config.yaml
train_examples: 42238
encoder_norm: "batchnorm"
encoder_activation: "gelu"
encoder_depths: [2, 2, 6, 2]
encoder_expansion: 6
loss: "l1"
decoder_attention: false
residual_init: "none"
eps: 1e-08
epochs: 29.1
weight_decay: 0.2
Rows from block 3 of the encoder of a small image autoencoder, named by matrix and row number. Rows with one number belong to one channel. Each number is 128 + 24 x the weight over its row's rms, rounded and kept within 0 to 255. All counts start at 0. Numbers have three digits each.
After each channel's rows are labels from the 100 images, of 14848, where the channel reaches its highest value: "strongest on" is what is common among them. Only what is clearly more common there than usual is listed. The data: capsule endoscopy frames (Kvasir-Capsule).
# convs0: expand pointwise conv (encoder.blocks.3.convs.0.weight, 480x80x1x1), inputs 0-79
# convs1: depthwise 5x5 conv (encoder.blocks.3.convs.1.weight, 480x1x5x5, trained with AdamW), a 5x5 kernel
# convs2: project pointwise conv (encoder.blocks.3.convs.2.weight, 80x480x1x1, transposed), outputs 0-79

convs0.135:146110138123129088115143129124060168128135096107084128105095115119120156077137113132100144113066173139132133130175185130122118097136167124126103112121117143124131120119158179140143119110139128109135115138103092130152138140115162156132162129
convs1.135:141135142121143136134173155138148144196168142123158157153135140152134132108
convs2.135:105152135101096150135141147142226095131129165155158103130175135120141093187114132144162119117165088145103119116104082103130125122129118145119134122141124107137133132140090104119134139124138142112104129111159182108115121126142110125133105107
strongest on: finding: pylorus

convs0.462:132142106153138121124153114143112135145074132121141120118129123175163114155118138112132128142114086115103121140147124106095119142106147141147103182090087102109090120126151105133127079112147109172141157138170128171192119170142150155141129144
convs1.462:123122123129157130131102116150134128105137136072091118137114101082103112075
convs2.462:111103140117161149122123112157106111116089148146141107137077135144133114128202133126128098140105109116115096134122117113130113099120096132099156136119113080169089130096138129127094175150155102183149134166119126143166134162139100138158136146
strongest on: finding: ileocecal valve

convs0.443:122155130145090117132082083157160162135144124137144129125147142118131176129120110141105119131099164142118116169129130135129115146102155166117125157156182121148123159135139147129072190090097135112132142113129139081103122133112112085111164146
convs1.443:111137079123113155121164173143144124132088068150116127132143130129137153127
convs2.443:117138130107148123140156207112102129120082118087107100138164113146144104141125176128130158137141142120166150105113115125114092108180098101104135130127119128097128127150140127162184093179150119124132126172120118137134113137139140139133086112
strongest on: finding: ileocecal valve

convs0.395:130133110104148131137145146138122081147131154133120122141109074113140110121179116131152083156119137108137072116133142160152137146129125115078111147108089133176113150138134141138113085129138149108127148157146115115116201158147140128100100173
convs1.395:106152140139150135143132088100172135119090105172131120108094132127124084110
convs2.395:137090126154168118159135123146132105141128136130144119110132139138156126134144134118154079182134143093180111175115178162146140140179116117102106128125137146139121116173148108116107118109127133064156121149168132090121171131127103116138105150
strongest on: finding: pylorus

convs0.306:127132158103159117126107131137138098138098135120122113124146132165120128133141130134153128149123124127117102126173148146177089088099143166119178156161103123161122150110119142156097062118153124122106148157148126191119089149133100134126109176
convs1.306:100107119108134119103151113149117130162108123140180105083176109139116139152
convs2.306:136123082161107114108128119122130134138106104117119090155079111089138129135128127121121130124136077135102105130107136144130143167141140152156110104120149103107161089088083097134133141052113139138122107127105151101122160110126169143162177109
strongest on: finding: pylorus

convs0.46:137161146072114151143162113173111156124145130151136159152119124086126158120123130156108110124111170163133161098122107124127146109131099104073118103109158145110121130167102120087125131174129143142139104081122133131117124105100119111083089100
convs1.46:124117110184101113123131160097098135116169102136129129162124112124100171113
convs2.46:149175132142120130121106141128142133139129144116108132115114097142108115137139122077111165093117081101144129141143140101149118152078118142149101121146127151126127112061137106095094184090123118155152129157126137094135127168164147131171164103
strongest on: finding: ileocecal valve

convs0.340:111142155116127157106105122139147138114169117146113151096180089142097142172172118102136156134114120112152151138191116098110113124121174130096118137186136112153077163132132120119112125145146125131133101099122114159145167131123114130087123104
convs1.340:107126108123121115133144134127111156205159086136116163160117119127113121107
convs2.340:133120100142150118149145127168130138108108137133122132134089140139132120107100136195127093105127147134123139139092140149135175129105093143146161058105103156089169102099136136129144146108113116117108169149128136064100105089126137136134133104
strongest on: finding: pylorus

convs0.44:128133129143141189093111138117131121124164144155109120135082119125102149105152141138087151110168149131163135157113120103123167116068089123136161126144193118086147134133126121127122095132136116144121111107164117149133160108164153106157165128
convs1.44:149146130141167162118126121122132103093106178154122099100136144155157154156
convs2.44:140123154105119119132142155124139098115115132110131118153135099111088083143108126136139127122088131120081110071125148120089124165114137114127156101121159078113143115117088169099125096127098138161151146131068147129177144104131132093083123125
strongest on: finding: ileocecal valve

convs0.461:134084141097162120129109124146137090114128119141100138126089118160140155155123089135110128149139165119111076109140127105143129112107108141072149120108111170156166148150108140124144143148141122150069117166122118153096095142125085119138133181
convs1.461:118151149163102100102176115075127110141118106129146146145108115148142160148
convs2.461:121152104132086163142096156107123158128145125135129116108122086140127142112152159153166175101113132143095151176103136146116073145107166091112121127123142063127088108112120142126092115077106151130124144098137150131157134132130155118109141132
strongest on: finding: pylorus

convs0.146:125162143124096111100123154122111129137111123082121123123123126130156112146123143130134140128161131107102114129152152189145107128051095081168114151179104152101128156091141125129109125119067154116170135133170108121157127127102131115122127137
convs1.146:131128136141114128143156147095108143197159130142164140170140133154119123101
convs2.146:117099110108140160167128082126145129134134138168156149108166114137120154116144121134125101108094117153170150134115130100111140103176138166090115089095154100126153108159118119127145136119176112128064132128105174139092117147122138163135109109
strongest on: finding: pylorus

convs0.248:107118097168113133117132134132116100128126115093119159137103191141118165137116144119120155143129134129145080120095159097115147123106147088117074148097163090132122069135118119093100126183136110118119130118102150076128144154113143109116122150
convs1.248:109129118133131142145165136142129163150169139137170173167133083133143112108
convs2.248:124137154117113110098139155134165148131149122145169096104148077166133073137147123131174136098112130097161150141150122136114160151128087140118187098166105139126156167126138146152142131096099146134088155109137127150107139121109137108157129097
strongest on: finding: pylorus

convs0.403:127130176127149076123127129132112156144145138117135165110130094139175135130103144140137168138131102147158113134146138133099133059133123122125133108123145126160109103076139098139098121124069110120129136142180172108110154156103158135150105164
convs1.403:119134161125132163117149165153200119118140168148142160133131135132135128108
convs2.403:113098093119107147163121147135149120126083144147132089124127135175124118147149132125173150123125155090144112143126166129126143151161143166106099149141150154054134132183127121131128162133127157134107141100106108110149132067154132133126130172
strongest on: finding: ileocecal valve