Weights of a small image autoencoder.
Data: trained on capsule endoscopy frames (Kvasir-Capsule), 42238 training examples, 29.1 epochs.
Rows from block 6 of the encoder of a small image autoencoder, named by matrix and row number. Rows with one number belong to one channel. Each number is 50 + 12 x the weight over its row's rms, rounded and kept within 0 to 99. All counts start at 0.
After each channel's rows are labels from the 100 images, of 14848, where the channel reaches its highest value: "patch colour" is the nearest of a few named colours to the mean colour under the peak. Only what is clearly more common there than usual is listed. The data: capsule endoscopy frames (Kvasir-Capsule). In brackets: how many of the 100, against the usual share in percent.
# convs0: expand pointwise conv (encoder.blocks.6.convs.0.weight, 960x160x1x1), inputs 80-159
# convs2: project pointwise conv (encoder.blocks.6.convs.2.weight, 160x960x1x1, transposed), outputs 80-159

convs0.367:65 41 46 44 43 77 84 35 60 65 46 43 47 53 53 63 63 38 44 51 45 38 39 66 49 50 53 61 45 56 65 44 54 43 36 50 49 62 55 39 59 34 35 48 62 33 27 29 44 44 52 43 75 45 22 43 53 43 40 34 58 23 53 47 66 62 51 40 54 46 42 54 46 29 48 49 73 65 32 56
convs2.367:31 63 49 60 65 17 65 61 51 42 48 72 42 36 56 67 65 81 63 57 45 48 57 45 45 55 45 46 66 38 65 37 56 52 61 43 54 38 48 40 46 75 61 31 45 55 35 58 39 45 35 40 30 41 39 57 55 60 65 44 70 66 58 43 52 40 53 50 70 61 56 74 39 83 43 56 37 40 62 51
patch colour: black (98 vs 6.6)

convs0.159:48 46 62 62 42 39 61 50 30 55 69 59 55 51 55 31 44 59 55 56 62 46 50 59 59 41 49 54 49 46 48 59 41 34 46 57 21 47 49 64 54 45 67 75 38 67 34 42 67 52 42 39 80 53 61 44 66 35 57 37 51 39 34 59 29 45 53 45 38 37 51 53 42 27 33 58 63 31 43 56
convs2.159:73 55 75 43 57 41 23 54 43 30 23 33 37 30 28 58 36 44 34 27 55 72 40 53 57 57 33 51 75 61 40 30 53 50 27 47 68 45 44 46 51 44 37 59 52 30 65 42 46 68 43 59 51 39 48 57 60 58 55 66 33 66 42 49 58 54 42 49 60 67 35 54 57 39 50 67 28 57 64 52
patch colour: grey (41 vs 8.5); pink (26 vs 0.6)

convs0.634:56 49 58 47 39 31 34 73 48 65 48 48 61 42 57 49 40 64 62 49 63 60 57 54 63 46 43 55 62 45 55 56 60 65 53 58 34 49 45 65 19 47 43 39 58 37 54 81 58 56 37 67 64 65 47 41 52 83 59 69 42 53 51 50 53 62 57 46 31 43 68 49 47 62 47 59 52 47 69 50
convs2.634:47 57 62 58 70 52 51 38 47 17 48 57 39 40 38 53 61 42 56 57 37 32 49 41 37 53 49 58 34 62 41 41 49 45 71 58 66 46 43 42 72 46 54 65 44 55 49 27 57 54 58 44 44 45 42 78 61 30 64 30 48 54 51 33 65 44 36 44 78 59 56 65 62 32 52 44 74 71 41 51
patch colour: orange (35 vs 12.6)

convs0.539:45 55 45 60 38 68 38 28 67 34 26 47 48 38 60 62 20 54 30 56 43 49 53 66 50 61 49 38 52 41 70 42 42 41 42 33 49 37 74 47 64 39 39 55 61 61 44 46 46 54 51 64 60 63 67 58 62 44 41 39 30 41 47 48 57 57 49 45 71 43 26 53 59 41 49 74 60 39 47 56
convs2.539:49 32 25 59 64 64 47 41 62 46 37 68 46 35 68 72 50 45 40 47 41 46 52 62 42 17 40 64 45 36 55 54 57 30 53 45 40 44 69 55 58 38 48 49 68 53 60 49 53 57 52 65 60 50 68 33 39 45 44 20 54 59 62 56 84 56 55 51 61 12 37 61 45 58 58 59 64 39 47 35
patch colour: grey (33 vs 8.5)

convs0.46:58 61 63 54 38 30 56 37 50 50 57 70 46 39 14 56 59 60 44 53 43 53 53 50 64 36 46 46 42 58 65 46 57 69 24 61 32 20 49 36 31 55 36 47 55 60 62 42 47 64 49 43 73 45 47 58 33 49 50 82 49 58 47 41 52 26 63 40 35 54 36 62 52 64 65 43 31 54 72 71
convs2.46:33 38 36 38 61 44 54 43 51 46 56 59 48 51 61 74 54 64 58 59 62 37 43 41 53 68 65 50 51 54 56 55 50 46 76 56 61 40 58 53 48 30 55 57 39 55 33 41 40 41 37 52 38 37 59 50 38 47 40 58 67 42 36 46 54 56 33 64 62 49 62 44 62 53 41 42 66 48 62 66
patch colour: black (100 vs 6.6)

convs0.499:39 58 52 41 35 39 58 43 31 57 67 43 53 56 41 61 36 54 56 23 35 56 55 51 65 48 44 62 56 56 37 44 66 43 59 42 57 38 33 44 55 50 45 56 70 72 28 58 62 45 59 64 59 57 56 52 38 46 41 61 69 53 50 54 48 37 40 40 54 65 65 71 40 49 26 62 70 67 54 44
convs2.499:57 48 29 48 79 55 55 40 70 35 48 66 39 39 83 47 63 41 55 51 63 39 45 39 45 61 61 14 38 58 61 53 49 58 50 68 70 50 71 67 46 44 58 52 24 44 56 48 40 44 43 44 24 49 64 62 32 76 49 51 53 52 50 44 65 59 66 57 59 35 41 32 54 66 59 45 40 37 38 52
patch colour: black (98 vs 6.6)

convs0.627:70 34 44 46 67 09 63 49 44 57 44 30 35 57 43 56 60 45 40 65 58 29 59 47 76 47 52 57 57 49 68 64 36 61 33 54 53 53 56 42 54 36 53 68 74 23 67 42 58 39 46 43 42 73 58 38 40 52 44 60 58 65 49 27 69 39 58 57 49 47 42 52 41 68 61 46 48 45 54 34
convs2.627:53 45 54 53 67 56 52 44 91 50 61 52 66 47 25 62 64 54 32 62 52 59 54 44 53 42 56 46 35 62 55 51 30 48 52 63 41 59 68 36 55 39 57 61 18 35 47 31 49 66 32 35 47 56 37 52 46 58 47 55 41 51 73 60 58 40 61 38 53 53 51 46 47 48 50 54 37 40 43 47
patch colour: grey (29 vs 8.5)

convs0.268:45 46 44 51 42 54 31 41 56 68 40 41 50 45 58 56 44 64 23 61 41 59 47 85 35 49 47 60 20 32 38 40 69 56 37 65 38 50 30 58 48 46 51 39 47 43 52 78 76 49 41 63 56 45 54 44 53 93 42 51 60 58 43 54 57 56 74 43 50 29 61 38 53 54 61 53 74 26 69 51
convs2.268:49 41 52 49 31 53 64 44 46 68 50 62 45 61 32 66 40 61 69 35 50 44 36 51 51 52 32 50 71 54 38 28 41 75 45 40 30 37 58 33 32 58 53 51 67 62 37 68 47 48 31 62 39 41 42 41 44 54 45 39 47 28 47 51 52 52 43 41 16 47 45 40 47 25 62 43 36 49 39 57
patch colour: orange (39 vs 12.6)

convs0.502:50 60 57 35 55 40 35 63 60 41 55 31 55 47 49 37 54 67 63 61 44 21 55 29 73 32 65 47 56 50 69 54 59 61 60 41 51 69 46 54 55 51 53 64 55 61 63 47 61 49 33 58 47 51 50 47 49 46 63 76 35 39 46 53 64 61 53 18 52 54 45 54 39 61 54 61 64 32 59 63
convs2.502:37 53 55 41 56 27 64 51 48 44 61 57 62 56 44 61 39 71 50 47 54 42 39 42 45 37 51 43 62 59 52 37 67 66 53 49 46 67 29 17 35 38 56 42 52 75 60 41 42 59 53 46 53 49 48 63 38 43 63 67 53 24 47 43 45 50 56 48 57 42 39 45 62 55 49 70 51 63 52 42
patch colour: black (27 vs 6.6)

convs0.469:62 48 48 62 42 26 58 44 46 49 36 49 53 57 32 31 83 60 36 64 44 65 37 34 57 56 39 63 51 52 64 39 52 46 32 48 26 44 27 42 35 50 60 48 52 36 77 44 49 46 39 36 62 33 42 55 34 31 56 39 77 57 50 49 42 38 54 49 45 31 48 49 45 33 57 57 28 59 60 67
convs2.469:36 36 47 37 66 45 54 39 55 50 69 66 49 46 58 68 52 55 57 59 65 39 47 44 52 60 67 47 42 57 57 64 58 50 79 55 58 38 71 62 48 36 53 61 44 59 28 44 43 40 47 47 39 40 55 57 43 47 37 68 57 39 39 49 60 58 32 59 65 52 60 38 58 64 47 39 61 41 61 66
patch colour: black (100 vs 6.6)

convs0.758:63 51 69 65 37 47 58 40 52 41 47 33 66 29 50 35 61 64 91 37 41 46 52 63 61 64 66 60 63 48 39 52 65 37 38 63 41 42 61 64 69 58 29 33 38 39 72 39 35 48 38 26 59 43 48 46 74 46 71 48 41 61 46 67 43 48 63 29 27 20 43 42 63 57 50 59 54 17 39 62
convs2.758:36 32 58 56 89 58 49 63 57 32 62 66 57 47 29 35 70 30 21 51 41 42 58 56 59 40 46 50 33 53 31 34 29 51 53 53 37 58 20 48 47 48 55 39 35 55 49 73 46 56 44 56 65 65 43 32 52 66 46 66 41 49 48 43 38 61 30 49 63 64 58 59 51 42 46 67 58 80 56 41
patch colour: orange (30 vs 12.6)

convs0.64:47 63 13 43 52 54 48 65 49 44 31 50 47 76 49 45 53 72 64 41 44 49 63 59 72 48 50 57 47 47 64 65 63 53 37 42 56 32 32 54 43 50 61 61 60 37 65 63 50 38 63 37 46 54 30 40 53 60 31 59 37 60 41 31 67 70 53 29 32 41 39 50 58 48 52 55 60 50 53 53
convs2.64:57 50 33 62 51 41 32 55 61 21 46 63 69 61 43 51 54 53 66 50 27 62 74 67 36 39 53 52 54 24 54 65 52 43 34 49 33 48 47 40 58 65 51 53 27 57 70 59 38 45 50 69 47 46 38 67 47 47 14 46 35 39 61 33 52 54 65 44 39 36 67 39 50 50 42 45 37 71 65 44
patch colour: grey (28 vs 8.5)

convs0.762:50 45 64 48 41 38 46 50 64 47 63 47 88 43 54 65 50 35 32 44 64 63 50 56 52 29 48 62 41 79 58 61 38 64 54 51 54 68 32 64 34 45 49 36 28 52 45 36 60 56 39 52 46 43 61 51 55 37 44 62 58 39 18 43 55 40 50 36 55 39 59 50 40 45 55 61 50 45 56 43
convs2.762:51 60 86 29 40 51 57 65 52 38 52 58 75 43 71 54 30 37 47 32 42 46 58 56 34 45 48 58 67 55 22 47 53 67 45 49 52 46 50 58 23 57 65 42 52 44 52 45 35 55 32 53 49 45 59 56 56 63 58 51 51 39 30 47 36 22 46 62 32 63 47 50 40 57 38 62 54 58 46 68
patch colour: orange (49 vs 12.6)

convs0.351:42 44 63 44 33 32 30 32 31 50 42 48 34 44 39 38 57 69 64 55 44 44 34 57 55 50 52 43 53 33 37 69 52 54 34 58 25 29 37 52 18 65 47 60 31 35 43 65 73 46 49 64 47 44 72 61 49 59 44 33 44 49 36 46 47 13 51 49 38 72 60 47 37 59 45 41 59 54 70 58
convs2.351:79 54 47 69 58 59 53 49 56 37 76 34 66 49 62 42 20 39 48 62 44 58 59 50 55 38 56 47 41 67 48 49 28 48 50 47 77 57 44 42 60 37 49 45 62 50 55 47 34 58 61 68 63 55 22 35 59 56 57 60 43 32 61 71 34 73 41 37 47 45 36 66 63 45 87 52 51 38 36 27
patch colour: pink (36 vs 0.6); orange (33 vs 12.6)

convs0.349:52 45 52 65 34 64 49 47 47 73 46 60 41 35 42 53 58 45 39 55 47 36 51 51 46 54 57 36 52 28 38 49 44 48 50 68 67 51 48 31 32 26 35 35 80 61 59 73 41 59 69 35 63 52 49 32 63 44 77 40 76 45 55 62 57 46 61 39 39 13 64 30 43 50 50 67 59 47 45 48
convs2.349:37 59 68 46 63 34 63 78 47 49 51 49 46 55 55 45 64 43 59 40 58 45 34 34 29 56 44 54 49 46 54 48 59 58 74 44 51 57 57 63 45 60 61 37 29 40 59 26 61 35 52 43 31 54 43 82 28 46 53 76 57 65 51 66 52 51 47 40 50 60 51 54 45 63 56 55 70 49 60 73
patch colour: black (65 vs 6.6)

convs0.384:37 55 69 44 54 61 65 25 34 61 67 57 40 59 48 33 65 62 68 47 50 46 41 42 24 54 64 53 55 54 50 57 37 44 54 64 47 50 71 62 46 37 37 45 38 49 53 75 46 56 47 46 61 59 67 27 66 44 54 55 54 67 26 58 33 56 50 50 45 37 61 47 50 37 37 38 52 42 55 56
convs2.384:30 60 59 57 44 49 23 55 62 17 54 23 81 38 43 59 35 70 48 46 39 47 55 57 31 48 34 58 60 38 20 51 52 50 38 51 46 49 35 57 48 56 40 33 72 59 49 46 55 52 46 72 33 34 54 61 59 51 39 51 39 48 49 42 53 56 45 59 45 53 44 53 41 46 56 40 50 54 45 42
patch colour: grey (40 vs 8.5)

convs0.455:44 32 64 39 39 35 71 54 44 45 55 52 14 28 42 59 45 45 37 48 59 44 63 41 52 51 43 60 62 45 52 50 69 63 37 55 50 40 37 47 49 68 45 63 47 45 49 52 46 54 43 43 45 35 52 43 38 37 36 52 50 55 70 34 66 31 38 49 77 58 58 72 55 54 62 39 65 91 35 45
convs2.455:52 60 53 75 51 20 49 58 57 35 40 52 41 40 53 55 65 82 67 49 29 62 32 30 37 35 55 26 53 55 59 44 41 24 49 48 59 55 48 37 47 43 43 22 33 66 57 53 50 46 59 33 49 54 35 49 52 46 55 43 86 49 61 61 59 66 48 54 44 48 42 58 49 55 52 27 27 38 62 51
patch colour: pink (80 vs 0.6)

convs0.388:56 58 36 40 42 52 49 33 58 37 45 57 37 61 64 39 33 69 40 66 37 45 52 30 44 36 50 57 35 41 42 60 35 62 42 59 48 55 31 43 40 51 44 52 35 41 61 74 33 53 56 71 47 42 69 40 26 75 38 57 30 39 24 33 56 48 56 53 42 46 43 65 58 55 36 51 48 31 46 48
convs2.388:60 49 51 31 45 37 57 40 47 48 61 77 62 52 68 51 52 66 55 70 76 48 38 49 56 58 57 36 39 56 45 69 47 61 62 58 45 24 68 59 65 54 40 60 50 66 31 66 42 32 64 65 41 50 63 41 33 43 49 72 66 56 45 37 57 55 55 42 58 66 56 45 67 71 52 41 43 35 71 65
patch colour: black (79 vs 6.6)

convs0.623:46 47 34 37 47 73 46 35 53 43 20 59 58 72 49 57 74 51 37 48 47 53 57 29 41 47 51 38 48 41 66 56 52 58 62 59 50 44 50 49 34 53 33 52 48 26 48 41 20 37 68 14 42 58 34 35 56 38 47 56 43 39 40 65 49 37 43 61 52 40 39 46 59 53 46 62 39 59 51 48
convs2.623:46 47 33 52 53 57 44 30 32 41 34 63 44 44 60 63 47 56 38 34 51 36 56 23 60 41 47 22 46 42 67 54 52 60 70 62 51 62 33 54 60 55 37 60 35 57 53 55 51 32 57 42 48 45 47 57 42 38 41 59 43 46 51 48 58 29 65 53 65 61 53 40 70 53 44 60 40 48 61 46
patch colour: grey (31 vs 8.5)

convs0.537:46 34 77 47 50 34 57 20 60 57 59 54 59 45 45 58 61 68 39 61 50 47 25 55 45 44 59 47 36 65 44 49 51 53 44 29 60 55 47 49 69 58 63 48 56 67 39 64 47 51 51 81 55 69 59 48 63 72 41 46 55 71 69 41 70 68 50 64 54 44 49 54 66 52 37 46 78 60 58 54
convs2.537:50 64 30 45 42 64 53 46 36 62 57 48 29 46 52 48 45 58 56 70 56 51 54 62 43 43 53 53 65 37 45 53 59 44 47 52 57 57 43 33 33 44 44 46 57 37 69 48 54 46 44 30 44 62 55 58 60 29 48 39 54 65 55 39 73 31 66 45 44 46 27 59 48 46 53 46 73 66 48 39
patch colour: yellow (27 vs 0.1)

convs0.224:37 31 45 67 41 51 66 38 38 52 30 68 51 55 36 50 36 64 52 42 42 52 55 35 67 63 53 56 64 45 67 43 49 46 42 58 43 44 40 46 35 60 48 47 63 38 68 57 47 46 54 44 47 46 55 39 65 41 31 42 31 58 54 66 34 49 51 43 56 53 56 38 26 45 37 68 30 45 64 73
convs2.224:29 45 59 39 76 53 63 51 57 48 76 72 49 41 47 68 50 63 47 65 60 45 50 44 44 61 59 61 53 70 47 53 42 49 73 48 61 58 42 71 33 34 64 56 45 57 33 47 45 39 47 59 47 40 58 40 37 37 38 57 59 45 58 52 67 51 48 56 51 52 79 65 49 52 45 38 73 40 41 64
patch colour: black (81 vs 6.6)

convs0.491:42 62 41 60 60 58 41 45 59 50 58 54 45 65 25 60 65 41 38 38 44 63 53 58 45 57 52 33 44 28 59 53 47 57 51 54 48 43 56 62 65 55 51 55 37 31 52 60 48 37 73 36 32 52 64 58 59 52 52 49 66 41 85 48 81 40 39 53 51 66 44 63 66 64 46 44 35 81 39 53
convs2.491:55 46 48 38 36 39 49 73 26 54 60 73 36 34 35 48 54 72 46 54 52 52 52 43 41 54 49 59 54 33 34 50 33 52 38 41 26 48 68 60 32 36 60 68 61 34 51 45 49 49 46 57 66 26 53 36 40 58 54 49 38 58 45 49 55 54 50 50 28 45 46 23 45 66 54 56 39 56 56 41
patch colour: orange (46 vs 12.6)

convs0.165:42 48 37 66 43 28 53 47 61 48 64 56 55 63 31 64 52 47 44 49 40 64 45 52 50 52 65 35 38 64 50 49 40 49 58 36 48 54 40 53 68 44 49 62 51 61 54 51 52 61 46 45 63 53 39 56 42 62 46 55 75 65 49 31 50 31 48 43 57 54 57 73 67 53 42 49 59 76 55 53
convs2.165:35 61 35 40 68 52 44 63 54 44 35 45 15 37 42 53 45 47 75 45 55 26 56 34 49 46 38 41 51 46 39 60 54 56 39 51 68 40 61 52 42 45 62 49 46 45 35 54 40 40 39 44 24 47 70 37 61 45 44 41 60 35 47 44 71 50 59 59 55 31 50 46 47 48 45 39 23 36 47 64
patch colour: black (99 vs 6.6)

convs0.235:58 53 68 47 53 38 62 65 39 62 51 56 44 57 35 53 59 51 58 58 71 45 44 55 61 53 47 58 25 43 59 54 48 39 40 43 56 41 62 32 57 30 49 29 59 23 50 77 57 71 65 41 51 50 60 58 53 54 55 25 44 61 63 47 47 62 62 32 33 28 44 65 55 39 67 48 57 45 66 47
convs2.235:41 59 43 57 39 59 38 56 61 35 42 48 63 53 55 50 55 48 40 49 43 51 68 55 42 59 46 54 43 60 38 43 56 51 50 61 50 58 41 68 58 65 43 63 31 56 60 23 48 31 44 51 39 61 55 46 51 40 50 76 44 57 40 60 33 30 46 57 66 87 55 58 56 59 29 67 38 55 21 49
patch colour: orange (34 vs 12.6)

convs0.238:52 37 44 43 41 39 50 44 53 36 42 43 56 35 33 74 52 53 56 70 55 30 53 45 49 38 27 47 49 48 48 46 54 42 58 60 67 61 57 40 42 41 62 69 40 36 45 45 48 61 44 60 48 50 42 56 65 27 49 35 32 45 56 61 59 42 62 57 42 34 61 60 66 58 58 51 41 37 70 33
convs2.238:47 51 70 74 30 70 49 50 38 57 45 52 74 47 37 52 33 71 55 64 45 44 60 59 45 49 34 48 44 59 45 40 55 45 61 46 74 68 61 58 61 22 62 71 31 41 30 50 44 54 60 72 41 55 49 46 50 42 45 49 30 70 56 48 50 58 51 51 41 44 42 47 70 60 54 55 69 57 55 39
patch colour: grey (25 vs 8.5)

convs0.205:37 58 50 53 55 59 56 50 60 62 55 52 77 55 52 50 44 65 43 43 32 65 38 32 62 45 49 49 67 48 57 42 48 41 61 45 49 61 55 48 48 37 25 56 56 48 38 47 64 36 55 59 45 49 47 50 85 40 26 55 53 50 55 59 64 46 60 64 39 50 51 54 25 66 36 48 20 63 62 49
convs2.205:49 39 50 38 60 77 41 49 58 62 39 52 69 21 62 63 48 30 52 57 61 42 35 42 49 66 51 55 40 54 41 56 28 42 49 51 60 58 50 56 43 43 50 44 45 28 56 13 53 61 40 64 34 77 46 54 48 57 86 52 50 66 60 41 71 42 45 52 44 58 46 49 57 41 39 47 22 39 46 46
patch colour: black (53 vs 6.6)

convs0.511:66 58 58 57 50 61 58 50 67 29 49 59 67 45 26 43 74 45 45 37 74 57 27 46 40 67 37 55 50 33 30 54 34 40 58 55 53 66 63 61 37 30 62 54 53 62 38 49 53 50 36 35 48 32 70 74 37 44 46 35 46 49 38 48 54 58 50 40 41 61 35 45 24 36 39 64 46 46 67 46
convs2.511:44 44 50 43 61 35 36 63 59 52 41 48 41 56 42 36 55 48 56 35 38 42 58 18 49 54 52 53 41 65 39 53 44 41 38 60 55 43 32 32 58 50 44 53 42 46 56 36 72 64 62 32 70 47 58 30 59 37 65 63 62 41 40 75 46 56 40 48 68 68 48 54 39 43 54 33 32 39 40 40
patch colour: grey (31 vs 8.5)

convs0.652:41 60 49 33 44 61 50 45 33 49 59 68 60 44 55 58 52 51 52 49 54 70 29 44 51 55 57 53 45 60 45 38 46 45 53 31 60 53 51 55 34 90 56 51 34 43 31 62 42 38 59 63 75 67 38 72 48 44 45 51 61 34 41 48 36 59 67 41 54 66 47 51 77 41 46 47 50 48 65 59
convs2.652:37 47 52 34 26 61 53 50 20 49 25 43 33 50 37 42 32 57 51 49 47 63 44 54 48 41 28 55 67 47 43 46 43 41 46 38 41 42 71 39 39 51 70 33 60 44 62 59 36 49 36 75 57 61 40 39 52 66 58 55 49 40 60 41 45 54 64 55 17 41 45 15 44 34 56 61 66 46 57 68
patch colour: grey (32 vs 8.5); orange (32 vs 12.6)

convs0.444:55 57 77 37 40 46 45 45 61 60 69 52 34 48 60 56 26 72 35 53 49 42 64 66 51 43 56 42 48 62 60 44 38 54 51 49 43 33 44 62 55 36 51 53 46 74 36 46 81 34 42 54 62 38 84 56 36 67 48 59 60 66 43 30 50 55 48 50 45 61 59 74 50 47 52 62 42 65 49 50
convs2.444:45 24 41 63 64 51 49 39 57 42 47 63 28 58 69 68 65 48 64 41 54 52 43 42 63 59 68 30 25 48 62 57 66 52 66 50 64 50 56 58 64 48 50 52 52 56 36 55 42 55 33 61 20 49 58 59 34 53 56 51 79 56 54 43 58 73 62 59 69 44 36 35 57 56 40 44 61 43 64 56
patch colour: black (94 vs 6.6)

convs0.121:64 63 59 63 41 13 55 37 47 46 68 70 39 42 28 29 39 51 58 44 51 45 63 48 53 44 61 45 50 48 37 56 54 59 42 54 38 32 50 54 31 76 47 38 66 52 52 30 49 68 36 59 78 52 61 77 44 60 46 53 48 43 49 35 74 26 63 58 47 68 54 52 53 48 49 31 65 79 58 45
convs2.121:53 46 36 51 69 48 58 57 52 40 49 59 59 68 72 75 31 80 55 62 52 42 52 55 44 40 62 51 51 56 57 50 44 59 68 52 53 57 68 44 59 35 55 41 41 65 40 62 34 31 41 50 47 35 61 37 26 52 65 51 57 38 47 48 45 81 37 40 50 57 56 37 55 56 51 64 56 44 49 59
patch colour: grey (34 vs 8.5)

convs0.553:35 41 47 46 49 58 51 47 52 49 57 49 46 42 61 45 46 41 63 58 37 63 53 73 55 47 50 51 48 46 47 47 56 77 49 62 44 65 39 43 56 64 69 41 39 73 48 30 72 52 36 64 72 37 84 44 34 57 39 42 59 67 40 65 37 41 54 40 43 47 49 52 46 42 58 34 48 52 77 61
convs2.553:39 49 40 47 30 42 61 71 68 57 50 36 62 35 36 37 43 38 54 59 34 63 66 54 47 42 48 50 72 47 57 43 55 64 29 50 46 60 29 48 50 71 63 26 45 54 62 25 63 55 57 47 66 39 47 55 50 40 39 42 37 65 68 48 33 42 36 41 49 42 48 54 45 58 75 38 37 55 70 63
patch colour: orange (43 vs 12.6)

convs0.530:62 47 32 52 45 55 42 58 64 58 39 47 60 42 58 60 39 53 38 44 37 48 50 51 43 38 53 64 36 28 37 60 27 51 61 56 57 36 69 59 40 41 57 75 61 57 63 82 49 68 65 61 51 60 40 33 37 64 36 58 49 54 43 50 53 51 25 67 37 42 53 56 66 48 69 60 53 69 54 53
convs2.530:48 72 58 34 49 61 65 50 60 27 51 40 55 44 52 58 37 45 37 58 60 56 35 48 44 46 53 68 41 61 54 38 51 35 46 61 61 65 64 54 51 59 65 19 50 75 51 50 67 44 55 60 54 57 40 55 57 60 34 53 43 74 57 50 61 70 32 47 51 46 36 47 49 51 65 74 56 60 66 62
patch colour: grey (26 vs 8.5)

convs0.248:71 39 52 56 49 56 47 34 50 53 61 54 41 28 31 17 58 43 54 46 63 48 36 17 32 43 51 63 66 38 30 63 53 78 49 50 37 64 35 52 57 35 45 52 32 60 41 36 55 47 61 51 62 56 42 56 55 49 66 47 53 66 47 63 26 41 49 57 42 42 46 40 66 32 32 52 47 66 43 51
convs2.248:43 40 48 68 57 60 40 36 67 17 62 53 56 48 46 55 62 62 60 40 26 51 62 41 32 51 62 35 42 36 49 34 58 34 57 40 66 50 41 49 49 62 61 10 64 49 49 61 42 68 53 34 43 52 62 62 40 53 35 61 62 27 60 40 52 62 51 21 63 43 34 33 60 70 55 52 43 82 44 46
patch colour: grey (33 vs 8.5)